Rows from block 4 of the decoder, named by matrix and row number. Rows with one number belong to one channel. Each number is 500 + 40 x the weight over its row's rms, rounded and kept within 0 to 999. All counts start at 0. Numbers have three digits each. After the name is the row's rms in percent of the matrix's.
# convs0: first 3x3 conv (decoder.decb.0.1.convs.0.weight, 96x96x3x3), inputs 45-53, a 3x3 kernel for each
# convs1: second 3x3 conv (decoder.decb.0.1.convs.1.weight, 96x96x3x3, transposed), outputs 45-53, a 3x3 kernel for each
convs0.12 104:539535545542526551523489523493513522534489451530479454358493517415476471438446461507491477522514551486494549449497515519567511470520543483519509561545512532518521474507492502499510515535523467411466436510473524603529560571587530595570510583586
convs1.12 103:455505497474495502479472497497440546491439490544485503546501447498552502461529500501516468532547488496478444441450540457412475553475509434383417504488476468510449596608569558542530562525508574491470576601539488576504476473525503513530475498535
convs0.13 104:566485523532474508536482511468426388533476499496431450427385468439368482406499496462480562469528560471569587490487475534510501521502531525533499525517506489508510418447480466501484445467552469532546489545515556568553563518518508474467531462483
convs1.13 094:500513454528505477526510490485519490494514506508531536511452499516468492528517548463491492502499503529515546509516506525534548526532575560568549548505506527498560537543481468456415449432417449421508452465542464497525502503470509551518445504471
convs0.14 099:553533551551522538506487514389436431475530509459507502485457491472526463426509488496486342506470486566566551534475561483508479504489444544526513472473508555534467447489457532522465558520588491524498469482497529509486494536482485534455407436421
convs1.14 096:515508466502509473539514493506427491469464495484423526534500463472511462553467454540606561544524472564565442510486497539493486445431496449411500487395491442526537440550565456537561552563532533491514475476500550502496537437452508466520521493526
convs0.15 096:452461492482485513467479509500475493435445491464509538475472453477482463546579533431392434397361401352389423416481505450468517463495523543541486495480421482479463490511511462505476512496475484473542466463550458453538490544510513553506501548513
convs1.15 091:431448407467472412459453425469514476497499478486481447530493525517475543535521556477493516469510473473498467502511483526527503491492467583560520512509509508502526487493526494490466482476465532515496506488532533535553499460442523480489521515543
convs0.16 101:530543529513504497537537525504492419473460433537485525469528511543541550500547498508449568526373508547440456446508507435469474466500541463474439521566507439423419484469451488439390504476435521555517546544582511547570575519483527525457522536492
convs1.16 107:482478483524510478516527492562491507556527512537542533490546529451467514477438498492549557476477557516490538501446435516507459521539462464485459463484504465469497480448496514446483521479464485543570442461553452446552451466450456526481432482501
convs0.17 099:451486505486511505500545557518593508505568527486519538517503490535507500503456517487413457493496549521538517502446367532469436489562461429415526450498514482502490530557492452462540538491523463505531524478515512513480434483448473459406443552515
convs1.17 100:403472520472519501474541617413407503470512537489484546551553513552477454540460475476557545510513543471590518493450475534546525590528570604568555540538530521497471487464496485453507483536469493548521481478482456433453489463561529515506542479570
convs0.18 090:549511472536465430488442409526478435482459430468486423485468455477470442491502457507508517522516532502498511502466485501453440521486472508473469470468469468481471386480520446496537470496542476463437465495465472469493582522451531503441477444378
convs1.18 100:648567537539523529544520527548523510515507502525499493462495480491476479464466459542518515527488494559531524503520545534559549526518519436500484489523492503481462400467479477506507469519510580540496555509481480458435649552514538524509542512495
convs0.19 099:566529512519512483546542518561513474518506467509454427520563510533503475481509486491484423488477437512504365468473525460457568499472551514550505494489445533497568479542551500509471472504495482544542482510541428455509537575561517558546535508576
convs1.19 114:549516512524488462558543512574562552511497508518551525448447463508468519484463516455497522498539500556497515508544510490524462500521469386516533394543549387443476505539521503509481540490471436486518449481558462474552508519493452483513435508537
convs0.20 093:460469492501501516479491499518504525458453467460445433471446448443470515470532544479501491455481473424467470455447455456453475488466491489454444411418464426444513537551531478528452458504483456510527442476488473458460505508472538536514503524492
convs1.20 092:440471443491519492451481451494540548519555557507537527496470483491513492515520519487482521516474535536520528535527538561530546548517547527526561491509504508522574537480534522450524547495507432481448436510478429488476446480450500535500461474452
convs0.21 099:537505507535498458510496504503538528497498436480458449443443421484452481526517532549523496507500475487483472461442522497489502503503549468501410532455404534450396503484485404484498474493456463488481441471465484531525519539587570499483528531594
convs1.21 104:591541503545496435518507458621566523545485452477475450421463504508522546549545582503528494517514499520493458551524492524507474454485467386400433456483489527527543501525505505522546472490486542519496541540548570515487608535528562486450530505530
convs0.22 097:517506499543536510524521495499431422494461434523492444542497491549527478546547561370390469421416526491449470529517470505509449423472429432462462472445505464450419518551606502455570447410447474519536501510557493535576543551514526550530500498516
convs1.22 101:457499502458492525423438449441499540457513520458486499544477454574556518587574534467481458459464464445472456471520550450505513449469462546562573485512542500507580483535536499511502479501475476436408512498465535517494486501512501528558492495474
convs0.23 102:486488512468482491500503507533480470483478455511480469507489466478483479505489526397452510324424501282366493544532456572550421519521456494477444573514423559441407511506443506474438517532515433494497539525476597599559516542497545567545515542500
convs1.23 103:575542521498495500578529509542483481498508454483466459456444486461504489425469489532552532512497571504513540495499489489467470472443483474490481471476486461556477528508469551497514541470502513504552531552553561599572600496572493472495572493539
convs0.24 095:516510507515489499531541554538538563483500508479501494540528551617445469482490511441491428430439457439463459462484498406447420418438444440466411356428513419452362523519550437517538458491508518471505461463516494540529520496497452462401525505524
convs1.24 097:467481493509535512455499479461466431463436425455511606464517503544542483543509490496517490503541546511459440574521492491471452505546593510481506436574677500543562427478515501434463471480504465492462517524530575496453514466508513518544496496542
convs0.25 100:523500510486467528526506554502474474481491556477504550499468451513476528527475458526502492502544492521506515501489507502505537501537516493459491503473554533519439507483517452499480507494571524498506491468547544570459499512466441476476499524496
convs1.25 106:493490523449486529473473538527469480539528507478446475499514460482503491453493461504562531507455509530536529469420460487505453539519496538464479472443432552491505543577567596529570503503490535523486524490456523513500506467511448484511499544547
convs0.26 098:525510513541515518507491480549556585536522509546461436568524510485459449491427425436417444477445416500496521536457465567465484539544499487529477497514474450448497505520506455468511482451522517581627471517572443487519524520467555545511569586508
convs1.26 098:488500462507484467467458447466461434478487488467489465521571557497491503532506499462489484504504465455477464477463404482471454477447429505520557499535521480487517488478521556503560523531564514510463492561498472507508547501471530510482491473484
convs0.27 100:512496519505498507487471514408485517464495540458500493515471487509447479418471452573535435499491445410399437457449419512540485515533504539461442500525517579572493459399437528439446538491464562526508544581511545575518488505524552513549519525571
convs1.27 106:528555546484481475467463448541528547479575508491531545490473446468490469515476457527527514504472522461502469494532552481544518480563558461514545540455516510518544519496512525531553531544568524521489530471467525423412545539562535493482546482516
convs0.28 099:519483509512526504494482497453429519478420453497481474463516553544519553571551547531542472557502472505489468511512512510536487502525507585518490415483541409509501534589473532554419529545459500546574473477583451387517507499513558529578486509481
convs1.28 099:538516523522499466482496484529474435477501525490494565389496546449501515461493492475530545463514499456476501504455399499471500487514563552581479567527526532514457593479467550497435507483483460533516484524539524495460572531498561512529537509507
convs0.29 103:485465524498464526511496537566479463527552466498475553462507535481517502540558454527500528507517525492528473482563538487517552498488418592527438564423400506443416536513482544508459501463534461484518525458487530530503471504504507519487535537465
convs1.29 104:496519538498487482490477504553555544525498496506436414448442471451531542477566569528531500530490481477467498522535536515477451485426375482480520518522424522509458564549498518482505523470475466458463483508516482573574570516586538496489533529544
convs0.30 100:519518518486499499525530532534441488513463455534462463529534584393482529474494598562562537528519517502528508516428543453504502497516536497443509524502544494501471504537470477498523451489538527501574458443496562456497495489503502489487492467522
convs1.30 102:538524550476469487492517508532485516515448540472432501497539452498504474491488503531554540491527509508467560459405445545489547533542523440403463490531494507577519503584609479499527523494547595554527547515515490429488532502488485471478499494491
convs0.31 102:554546549507480493539534528551530517459467450506470464526470472526490508542471466490510509506540541488527551482480444412407418397420445524430416445375416493380450524505509498503509428455507470438458464466504511496522567541544502471483545497529
convs1.31 086:494506511499519510493509478493543596529557600542558542441474438446494459410472470474507509495505527501501513519543609601581635588569577471436520508471468558483482515494530477431515511435496460510454466519489402462466520504525544502512557507534
convs0.32 106:532531541500505518526527550453545551425507577449516589460518524478491503522479460499517543462544515459456392543527501506482489459454490562436386515425479520516457436479476475488502495484522478545527488493513472428494499494541498494485461431435
convs1.32 101:517516520496508477481498504502508468452503549391519598421484529504469494557495425531525539536513522524516513571503437512532507416500531518556487467526534468445460589454457507463494499524645469565531498521515538493415554525537524531507484494517
convs0.33 103:516482519523483538479444526514493523494464486506462511470523536478529528469507528427456508495510544494497543443460460452508503442426408557523489533532492550492483489555499522562550538545538448470515461490539414440488480457435490461459474478488
convs1.33 104:489473472506498481544501484473470492508530499551599553534536519457486474378393420517537507525510513557532539445466492500510512545568556518484510509473490519510474413431467484463487538537545573530540517494534479446494485438468519492477530504477
convs0.34 100:506511493505502489488488495556568495511539512508510527473478438494494466481506502399433470506510503519529522500575559493477514482433475511548482531488459542540548526468487487505517557508496479475501505498526494482502560538542491493448469461481
convs1.34 099:481510515491490475495519511486505557505487536513502516543520471553504465498507472435457474472506538594634667404439523410474545445479520533496513478487496505530497494549512511523512513527535520491485536504476563538493509542542480494468442446445
convs0.35 102:547528520493473487524527526478444474363378477456461493557566548489498511438373470374392493487524568514543531519544575507500515499463460544535512510524485461482468499498543562524528551512483514496466447450519475526604568497462492458439524483485
convs1.35 092:513517481488511486475496460467502526460487516488504531465500507516500521524538521506503476495519498490529487552542576536548576549508566641605559567543549555509546527517562488482515514495517463481468488477485494521449517506450493514471533512492
convs0.36 105:533544517547541522525536514523541519499535501502534512505483477507469456491492492553525487496475444467455451509545590492531600451469579478502523507525531529534537559539508543515477481461455489473438489488473484477488477473462479480482480480470
convs1.36 092:473468440482479461443449439473481465462467465492493473531527551548544564559565563539508488521512499482475448473478469490484459496486456446463517448449505548514560484493524493499495542533534528507486517500491528514481443446422470466450443452444
convs0.37 099:514528536494494504521536528545461442492468461472506495454417513432493532492547544462500485443486506489441483442447570483490482483469493503530445489468473426482486481553497511488467583468508474501377551523510612534547495513544519479513523528531
convs1.37 114:492451458499494478447487474555490388541494456508431504484528567440541505514494476480501536504505494450538485556491442542485480486484522588595523556506504507562486562493411581461449550505552416520550450550472556537421499477437480507465505477471
convs0.38 103:507528533465482506472486499468490500439490456516472446488491591414466498486479507432499506451497505479490516510505513548530532541520506438428541481540530567535525458468501463499552515552596570504458553565502559510445521511505483515519386439475
convs1.38 099:438469453455495498505519504485514498473522557493518532570536544500448454441443452556505517533468483511494446448494471471540516522515518453509582555491509566474502485504477519564546552583558538494517533416428501469461442471467473524516518529492
convs0.39 098:528517528493483512526510512473535558484570573506566550563582530585571516566574521564527536482420478474451544512447444501436440526526505485478543499528565526515533512478527501425454502483526511506526480525482488532504532455478505458492575526538
convs1.39 090:461469455491504505475476468492503594491553562478478538491516466498502443474472470541505446521486496497491517536551576522542548491561548537569575578473525560480517500474543470560526553560568498511456527478510503491511422491469466527524429510465
convs0.40 100:551498513552503526547494507532522499503445451472407437527450483479486468520523473499495511489529505411448513523506481511502508528512497489513487517531531491485484545491483589548490518441357561555496547537463584552454517501513491479478541499493
convs1.40 100:496518492480485454453482457460486564466467528478466517504472486533512510581561558454436435499494485504522498460474519434467501420449499544461542511496519588528519515535496495488513468501501491457448572549498644567484518542535494480449482479483
convs0.41 101:453448452496483500489469478421514543506515506520531514492461461556479496549496518494558573456492515444459516489421438483434477464446503447505516421508453437508490490517495502497503509529550504479392503530467497480478440378450488428524536498550
convs1.41 099:466448453492527519524504522448455455470484498506509509594599567541525503497457494554546566504509506458455458465486506489492511505503507519558601515496509491489485520470510509483514519523522508525518506483466458434488406393417475505510523522527
convs0.42 105:521515527538507543534529536484493498530527546532529555501488430536485451502526470442528536366360405511498470426440474506476470568499477428459484527528551591537521524515537504470497442474463522557567549485506554505494488504497506513498472514486
convs1.42 097:468464492480471517505495515446444436456486449467518480579550529494517533470477507522518519478446511512482497393449416451489425532570512558562616592539560553516479489471474492467468544517518571508487512504515429438443468462461502517482522526478
convs0.43 096:498494535541520572530516552508454433562525529552532523555583487487494465486499455494493470500507511519517524464455487489483466510528529403450440502484433492485401585555501562511477521532508430434538417493546474511460494472462523485485536540515
convs1.43 100:445457454478503483439463455530505533503495523460476509462525482425503486435507469478540524494529495496531504534475504541471499578508569592560557569518532603534481541484570547498541562540617547600546464514479417509446533492511536476488489442461
convs0.44 096:437428450464450469476487488523497513410400436510468468537530543510535507562549533546535504535514494535512529543478466456419443492510490405435459392460513506556532492454472536569490593557515387442507437525580481530519507430461506427444510420457
convs1.44 106:492494485526522536479500483497502498516485505480492508407469464428472488401471442540523488503536481509512502533514525517505497504504511599564533540508478518503476534544535549538515565523548513513506472493533495536570518453464558510537516490486
convs0.45 105:468509504449479506451490482510516517503481473504508486516465478528471530506483466584471469470484428517490437558502479515471496512501515483555565553538524501484509538505495580503503495526511476506484460484488450520493425481500485474526553530510
convs1.45 106:447484506449494569488543548463493490456518492494484503440444559464494515493483487539498420560456446540485440532542523495512502478459503520528485485498503509511469539469360555495458482533465526503571550527524583528507463492536454518559509520572
convs0.46 103:515495504500490526528505517550508502492493543498494486425479453516553484490519461400478481361369351409384378460422421422465493473566584560535539495472501461495491490522550453518557527455549584505554536479530468415520492486476474487489488498458
convs1.46 089:538527517543536538536528523524485481568590541512523548431469419496470475511466450521521510542494501572532516509501555485494480439506524510464441475496553524521502533490533503529488498519511475516428553494485604507461549512511537489486517479489
convs0.47 102:507474489537479505501480488447444455385412375460496387463490498533535471491524438542504469538546501501524520481534470488492516430458526541513520526498495434428563503515492497500465552518567478505500527505524504469484584494492569524531546508461
convs1.47 095:489481448500476470491489460494509457501492480494535505537542556466482499391432472522510531511510521501485470489473506493513507557506530523456475585514440641545506456442414507466506541521488541530523537512479511476476530483492519502482560510507
convs0.48 094:498502527488492511423412464493493506476498479466469465589578612554523549558538545501483480492490471519478487483511512482473481519517509479500497533498504520502521397404338459502435548538486491527548505492519534494513488509562513492521410402467
convs1.48 087:551562646509509540487493521523500578497468510483478520484510470521526502493498468539517542498489508493504511506525548498494519462470501493505427513555515499515507448431408482476492498511516461476521483482529500468494525574603493481494501481522
convs0.49 100:521541544507503538517530535491474528485477506497496488508527468544527426528527494438468418472410393470441344509515449519455435492516474492491499456525443503530507567517489517495489569544493542541521521489483525517426490498493482453497484487504
convs1.49 100:430505456472481466455491446502448520547510543497436493516510472535485535505485501473514480486514490497541503549510520525505518534519544579501497498537413505536473476519528506508547506503546446455484451501497466532461460455471490475453471482444