Weights of a small segmentation model.
Model: 4M parameters, 48-pixel images, encoder activation gelu, encoder patch size [8, 8], encoder layers 8, encoder width 160, decoder norm batchnorm, decoder widths [48, 96, 96, 96].
Rows from block 7 of the encoder, named by matrix and row number. Rows with one number belong to one neuron. Each number is 128 + 32 x the weight over its row's rms, rounded and kept within 0 to 255. All counts start at 0. After the name is the row's rms in percent of the matrix's.
# fc1: MLP up (encoder.blocks.7.mlp.fc1.weight, 640x160), inputs 0-79
# fc2: MLP down (encoder.blocks.7.mlp.fc2.weight, 160x640, transposed), outputs 0-79
fc1.596 082 [136 140 137 120 146 114 117 113 134 106 134 131 126 141 121 113 119 166 112 135 133  87 110 141 126 153 115 146 148 101 136 155 136 152 114 130 116 129 103 150 109 100 125 107 126 103 131 123 143 140  99 120 129 131 102  53 116 115 113 107 129 138 140 139 133 132   0 138 115 116 126 122 133 104 135 134 112 105 148 240]
fc1.597 080 [136 143 140 126 147 114 118 121 130 109 134 132 130 135 121 116 120 160 114 134 133  97 111 140 122 150 120 146 146 106 134 150 135 152 118 134 116 128 108 144 111  99 123 107 126 105 133 120 144 139 101 121 128 128 106  63 120 118 119 112 130 142 137 134 136 127   0 130 122 118 123 121 134 106 129 135 116 111 142 235]
fc1.598 217 [118 129  95 162 136 128  99 145 156 158 150 108 129 148  78  78 104 128 112 228 127  22 126 198 105 141 120 119 123  68 153 142 128 142 113 106 132 148 138 147 151 138 114 128 196   0 131 177 128  98 146  96 128 105 106 133 152 125 115  73 129 140 128 142 128 165 129 174 141 113 134 145 165 129 166  50  74 138 104 128]
fc1.599 080 [142 140 140 125 145 117 119 118 128 110 130 131 128 133 122 119 119 161 116 134 133  97 114 136 122 150 118 149 146 104 135 151 135 154 115 131 116 126 106 141 114  99 124 104 124 108 137 120 140 142 100 121 128 129 108  60 117 119 119 115 128 141 138 136 135 129   0 127 123 118 126 122 131 109 128 136 117 112 144 240]
fc1.600 080 [138 139 139 124 145 112 117 119 130 105 130 130 129 135 122 117 120 161 113 133 131  95 111 136 124 148 118 144 146 109 133 147 134 150 115 130 116 127 110 144 112 101 123 105 126 107 135 121 143 139  99 122 131 127 109  61 118 118 119 113 132 141 136 137 134 127   0 129 122 120 125 121 131 106 130 135 115 110 142 237]
fc1.601 080 [135 141 137 125 143 112 119 118 130 106 133 131 129 134 122 117 120 161 113 133 130  98 114 137 121 149 120 146 145 108 136 150 134 152 117 132 116 125 108 141 113 101 125 105 122 105 136 120 143 140 100 121 128 131 109  60 116 119 120 115 130 140 137 133 133 128   0 131 121 121 125 122 134 109 128 135 116 111 141 237]
fc1.603 080 [140 140 137 125 144 115 119 118 129 109 131 131 131 134 119 118 120 160 115 134 132  94 112 138 124 149 120 143 146 107 135 150 134 151 118 132 117 129 107 142 111 102 125 103 125 102 136 121 143 138 102 120 127 127 109  61 116 117 121 113 132 138 137 134 135 127   0 131 122 117 125 122 132 106 128 133 116 112 143 239]
fc1.604 079 [137 140 139 123 148 116 116 119 130 108 132 130 127 134 121 117 118 163 112 136 132  95 112 137 124 150 118 145 148 108 136 149 135 153 117 130 116 126 107 142 112 103 122 101 124 107 137 121 142 140 102 121 128 128 107  61 120 119 120 115 130 143 136 132 137 127   0 130 123 117 127 120 132 110 131 134 116 112 142 237]
fc1.605 080 [138 140 140 125 147 116 118 117 129 109 132 132 128 135 122 118 121 161 113 134 132  95 112 138 124 151 121 146 146 106 137 151 137 153 112 134 116 127 105 142 111  98 126 103 124 105 137 118 145 142 101 121 128 128 107  59 116 118 119 114 130 140 137 134 136 127   0 129 124 117 126 121 131 107 129 136 115 111 143 240]
fc1.606 081 [136 138 135 125 146 115 114 118 130 110 130 132 130 136 119 118 122 163 116 136 130  98 113 141 125 148 120 144 147 108 136 148 135 150 115 129 119 128 105 142 114 101 125 104 127 104 133 120 144 136 100 118 128 130 110  61 116 119 121 114 129 142 138 134 132 128   0 132 122 120 124 121 132 108 130 133 117 111 142 238]
fc1.607 080 [136 140 138 123 146 117 116 116 131 112 131 130 127 134 120 116 120 161 115 134 132  95 113 140 124 150 118 145 148 108 135 154 136 153 119 135 118 129 104 145 113 100 127 104 125 102 135 119 143 138 101 119 129 131 105  61 118 120 119 112 130 140 136 136 135 130   0 130 121 119 126 120 130 109 132 135 116 109 144 241]
fc1.608 087 [137 142 155 107 162 100 113 109 127  97 119 135 127 147 116 115 118 182 108 135 138  76 104 148 121 142 133 147 160  84 129 163 134 142  98 128 119 116 102 158 111  90 116  94 123 116 139 124 153 156  91 109 129 136  86  50 118 119 106  86 128 146 147 147 133 130   0 134 114 115 117 119 118  99 149 144 123 111 146 231]
fc1.609 080 [138 140 138 124 146 117 117 119 132 110 132 129 128 135 121 120 119 161 115 134 132  98 114 138 122 149 118 148 147 106 136 149 136 152 117 133 119 128 106 144 114 103 125 103 126 106 135 121 146 139 103 121 130 130 108  61 118 119 119 115 129 140 138 133 135 126   0 131 122 120 125 121 132 107 129 135 116 109 141 239]
fc1.610 080 [138 141 138 125 145 115 117 120 132 107 130 131 133 134 122 121 119 163 116 133 133  94 114 139 124 148 120 147 145 107 135 150 136 152 116 131 116 125 103 141 115  99 125 108 124 105 137 120 142 138  99 121 129 129 109  63 118 120 120 113 132 141 138 135 134 128   0 129 125 120 124 122 132 106 128 133 116 108 142 240]
fc1.611 080 [138 143 138 126 147 118 116 117 129 109 132 130 130 135 121 117 119 161 114 131 133  95 113 137 123 149 120 146 146 107 138 149 134 151 118 132 119 128 106 141 114 101 124 102 125 101 135 120 143 140 101 119 129 128 107  60 117 118 118 115 130 141 138 136 134 127   0 132 124 118 126 121 131 109 127 136 115 111 141 239]
fc1.612 080 [134 140 137 125 144 116 115 118 133 107 137 132 125 137 125 116 116 162 117 133 134  96 112 143 125 152 118 144 147 108 134 153 136 159 116 128 114 129 102 147 111 103 127 105 128 103 132 122 141 141  97 119 127 129 105  60 119 121 120 113 132 143 142 137 135 126   0 132 117 117 124 120 131 107 129 136 111 108 141 241]
fc1.613 080 [136 141 138 127 146 115 117 120 129 108 132 131 131 136 121 118 120 159 116 134 133  95 110 138 125 149 120 144 146 107 135 147 135 153 119 131 117 128 105 141 113 100 124 105 125 105 132 123 143 140 101 119 131 129 109  61 117 118 118 114 131 142 137 135 133 126   0 130 122 121 127 121 130 108 128 133 117 109 143 238]
fc1.614 080 [133 140 136 125 145 117 116 118 132 107 132 132 130 135 119 117 120 162 114 133 130  98 114 140 122 146 121 142 148 106 137 149 135 149 118 131 117 127 105 143 111 102 125 102 125 101 135 121 146 140 101 120 129 128 109  60 119 118 119 115 128 143 135 135 132 130   0 132 123 119 126 121 131 108 130 132 117 110 144 239]
fc1.615 081 [136 141 135 124 146 117 116 113 131 110 133 130 126 134 121 115 117 162 115 134 133  91 111 139 125 153 116 145 146 105 136 154 136 153 119 131 117 131 105 145 111  98 127 104 126 103 136 120 140 141 100 120 128 129 103  57 117 120 116 112 132 142 138 134 133 128   0 134 118 118 127 123 134 109 129 135 113 112 143 240]
fc1.616 079 [138 140 138 124 146 116 118 117 129 108 130 132 126 137 122 118 122 161 113 133 132  99 112 137 123 149 119 148 144 107 137 151 133 153 115 133 118 125 105 145 114 100 123 102 123 105 136 119 144 141 103 122 133 129 106  60 117 118 117 114 133 140 138 133 134 128   0 131 120 120 125 121 131 107 128 135 115 111 141 236]
fc2.596 051 [159  67 116 139  83 166 135 141 128 118 157 143 113  87 150  49 125 128 152 121 130 115 149  83 145 138 108 121 125 139  87 128 134 106 122 106 113  92 158 125 144 120 154 175 137 100 182 143 131 120 133 158  77 145  86  98 108 162  40 134 120 116 109 131 169  71  12 109 137 126 156 142 169 136 167 125 170 156 100 154]
fc2.597 048 [180  66 112 146  90 175 133 140 113 116 146 136 128 102 149  48 128 139 157 117 118 118 156  82 141 142 107 114 132 126  82 114 142 103 109 103 112  86 156 109 131 124 142 199 125 104 181 128 136 118 133 169 104 137  81 100 123 146  56 136 106 118  94 128 179  84   6 103 132 127 152 136 182 128 163 129 175 158 108 145]
fc2.598 341 [206 127 115 126 163 149  93 120  87 139 107 109  96 162  74 166 149 171 132 185 127 123  98 126 123 121 132 156 150  88 134 123 154 208  45 125 126 111 165  84 123 107 108 132 109 196 156 146 177 175 169  83 179 103 124 197 101 129 115  86 100 139 125 123 152 151 223 104 132  97 109  95 131 103 102 134  86 168 114 132]
fc2.599 049 [187  73 113 146  94 177 135 143 108 114 147 139 132 102 154  50 137 138 159 118 112 112 156  85 137 145 106 116 132 125  76 113 139 106 111 105 111  89 159 104 134 120 144 191 128  99 188 124 136 115 128 171 109 134  77 104 122 145  54 142 109 119  97 130 177  87   5  98 140 123 159 139 180 133 162 129 177 158 105 144]
fc2.600 048 [178  68 114 147  88 176 134 138 112 117 146 142 128 106 144  47 131 142 162 118 116 124 158  80 135 143 106 119 130 127  77 117 144 101 111 103 112  91 162 103 132 122 142 201 124 102 184 128 143 119 130 170  98 133  74 104 128 144  54 134 106 121  91 125 180  85  17 105 134 120 149 137 184 126 170 127 179 156 107 140]
fc2.601 047 [185  66 117 146  91 181 133 139 110 112 141 144 129 107 148  50 131 142 164 117 117 117 162  86 136 145 109 119 129 126  78 113 139 104 106 105 108  91 159 103 131 116 149 199 126 103 184 125 141 118 131 170 106 137  77 104 122 143  57 136 108 122  96 131 182  83  15 105 134 124 157 139 182 129 168 129 170 162 103 145]
fc2.603 048 [181  69 116 146  90 172 131 142 108 112 142 146 130 105 148  51 127 141 155 120 120 116 150  88 135 150 109 120 131 123  77 115 139 103 110 107 112  92 158 108 128 125 145 199 125 101 182 126 142 113 131 168 103 138  78 104 125 144  55 141 110 126  92 131 179  85   5 103 131 126 155 136 188 128 162 126 179 158 110 146]
fc2.604 048 [182  73 114 142  94 183 131 141 114 115 144 145 127 105 148  44 131 140 157 119 120 112 155  90 139 145 103 122 130 122  75 114 140 105 112 104 116  97 159 109 128 119 145 194 128  97 182 127 134 118 130 166 105 139  77 106 121 145  54 143 111 119  93 129 182  82   7 100 136 123 152 135 182 131 166 126 178 159 108 142]
fc2.605 049 [186  68 116 143  90 182 135 137 111 111 135 145 129 100 143  50 129 141 158 113 117 117 154  84 140 146 106 116 133 127  79 115 139 105 110 107 107  91 159 104 129 118 147 195 126  96 188 125 138 120 131 166 108 135  79 100 127 147  55 137 106 119  97 129 182  88   9  97 136 124 154 139 182 131 162 130 174 160 107 145]
fc2.606 047 [180  65 113 140  88 178 124 133 107 114 149 145 128  99 148  48 134 145 162 116 116 114 157  86 139 144 110 118 132 123  76 115 144 107 104 101 115  93 157 103 128 124 145 198 123  98 183 126 142 113 131 164 101 142  81 104 127 147  55 140 106 129  96 127 183  84  11 108 133 127 153 139 185 132 165 129 173 159 107 144]
fc2.607 048 [176  73 116 146  91 178 128 134 114 110 143 147 127 101 151  46 128 138 153 112 117 118 152  93 142 151 109 120 132 131  80 109 136 103 111 106 110  89 155 110 125 120 149 190 133 100 186 130 133 120 133 168  99 136  79 101 122 146  57 138 107 123  96 132 176  85   8 103 136 124 154 138 183 132 161 126 175 160 106 149]
fc2.608 074 [177  79  98 147 108 168 144 134 116 111 152 128  83  73 162  70 151 121 182 126 143 120 114  88 126 119  89 101 134 137  61 137 119 119 132  73 145  89 191 112 150 115 165 171 138 111 181 158 140 126 148 169  76 171 114 130 112 171  57 139 130 122 112 155 168  51  48  94 132 140 133 133 124 121 173 128 176 167 104 131]
fc2.609 048 [183  72 109 144  90 179 129 139 108 111 146 139 126 106 147  43 134 138 159 117 115 116 160  85 136 144 106 117 130 125  75 111 138 107 107 108 109  90 153 104 126 120 145 191 123  99 185 126 140 116 134 164 104 138  86 100 126 146  55 142 108 128  96 128 181  89  11  99 138 129 159 136 182 127 166 132 176 155 105 143]
fc2.610 049 [185  67 111 145  92 182 131 141 111 121 144 145 128 104 146  47 132 143 160 115 112 116 157  83 134 147 109 116 131 125  78 115 145 104 110 101 110  90 158 105 130 121 142 197 126 103 182 129 138 117 133 166 108 138  75 104 124 145  50 137 102 124 101 128 186  89  12 103 135 122 158 137 184 129 160 130 173 154 106 140]
fc2.611 048 [184  69 114 146  95 171 130 140 113 112 143 150 127 102 149  49 130 139 155 115 118 114 156  87 140 146 111 120 132 127  79 116 140 105 109 106 107  92 156 107 129 120 142 195 127 104 182 126 139 117 129 165 104 140  79 105 121 146  58 142 108 122  95 130 177  82   3 105 132 125 158 140 182 132 164 135 175 156 109 146]
fc2.612 048 [180  61 105 144  89 173 120 144 116 115 151 147 116  94 141  48 132 144 153 114 123 115 154  89 139 138 110 115 135 126  90 121 153  99 108 105  95  94 156 107 131 120 144 191 124 109 180 131 133 123 133 165  93 144  76 101 129 151  51 141 108 130 100 128 183  72  14 103 130 122 161 139 176 134 173 134 165 151  97 149]
fc2.613 048 [183  64 112 145  94 181 132 141 110 114 147 137 127 105 150  50 128 142 160 118 114 117 159  82 137 146 109 113 129 127  78 115 139 104 109 100 111  89 154 105 126 128 143 199 124 102 183 126 141 117 128 169 106 140  80 102 127 145  55 139 104 127  93 131 182  90   8 103 134 121 151 132 181 125 164 130 176 157 109 145]
fc2.614 047 [180  66 113 143  90 171 127 142 103 117 143 145 130 103 156  44 128 146 154 116 117 119 155  91 139 145 106 120 128 123  71 115 140 106 109 104 113  90 152 107 131 127 148 197 128 104 180 130 140 116 127 167 105 146  81 104 123 150  54 142 105 128  89 128 178  87   8 102 126 122 150 131 185 125 166 131 176 156 110 145]
fc2.615 050 [172  73 116 144  91 177 128 137 120 111 148 143 121  95 151  53 127 135 153 115 123 118 151  88 144 144 105 122 125 130  88 121 141  98 117 113 107  91 156 117 130 120 142 182 135 101 187 133 130 115 131 164  91 144  80  98 119 149  55 136 108 114  94 131 174  76   0 101 139 130 157 139 176 133 169 124 174 159 104 154]
fc2.616 048 [189  73 117 145  92 182 137 135 115 114 145 142 130 102 151  47 134 140 160 115 115 115 157  84 138 146 103 120 129 130  74 119 137 102 108 103 113  89 156 102 130 118 145 192 127 104 184 126 139 118 127 163 108 137  80 103 126 147  52 137 108 118  97 128 179  88  11 100 133 131 159 141 180 138 165 123 173 157 103 147]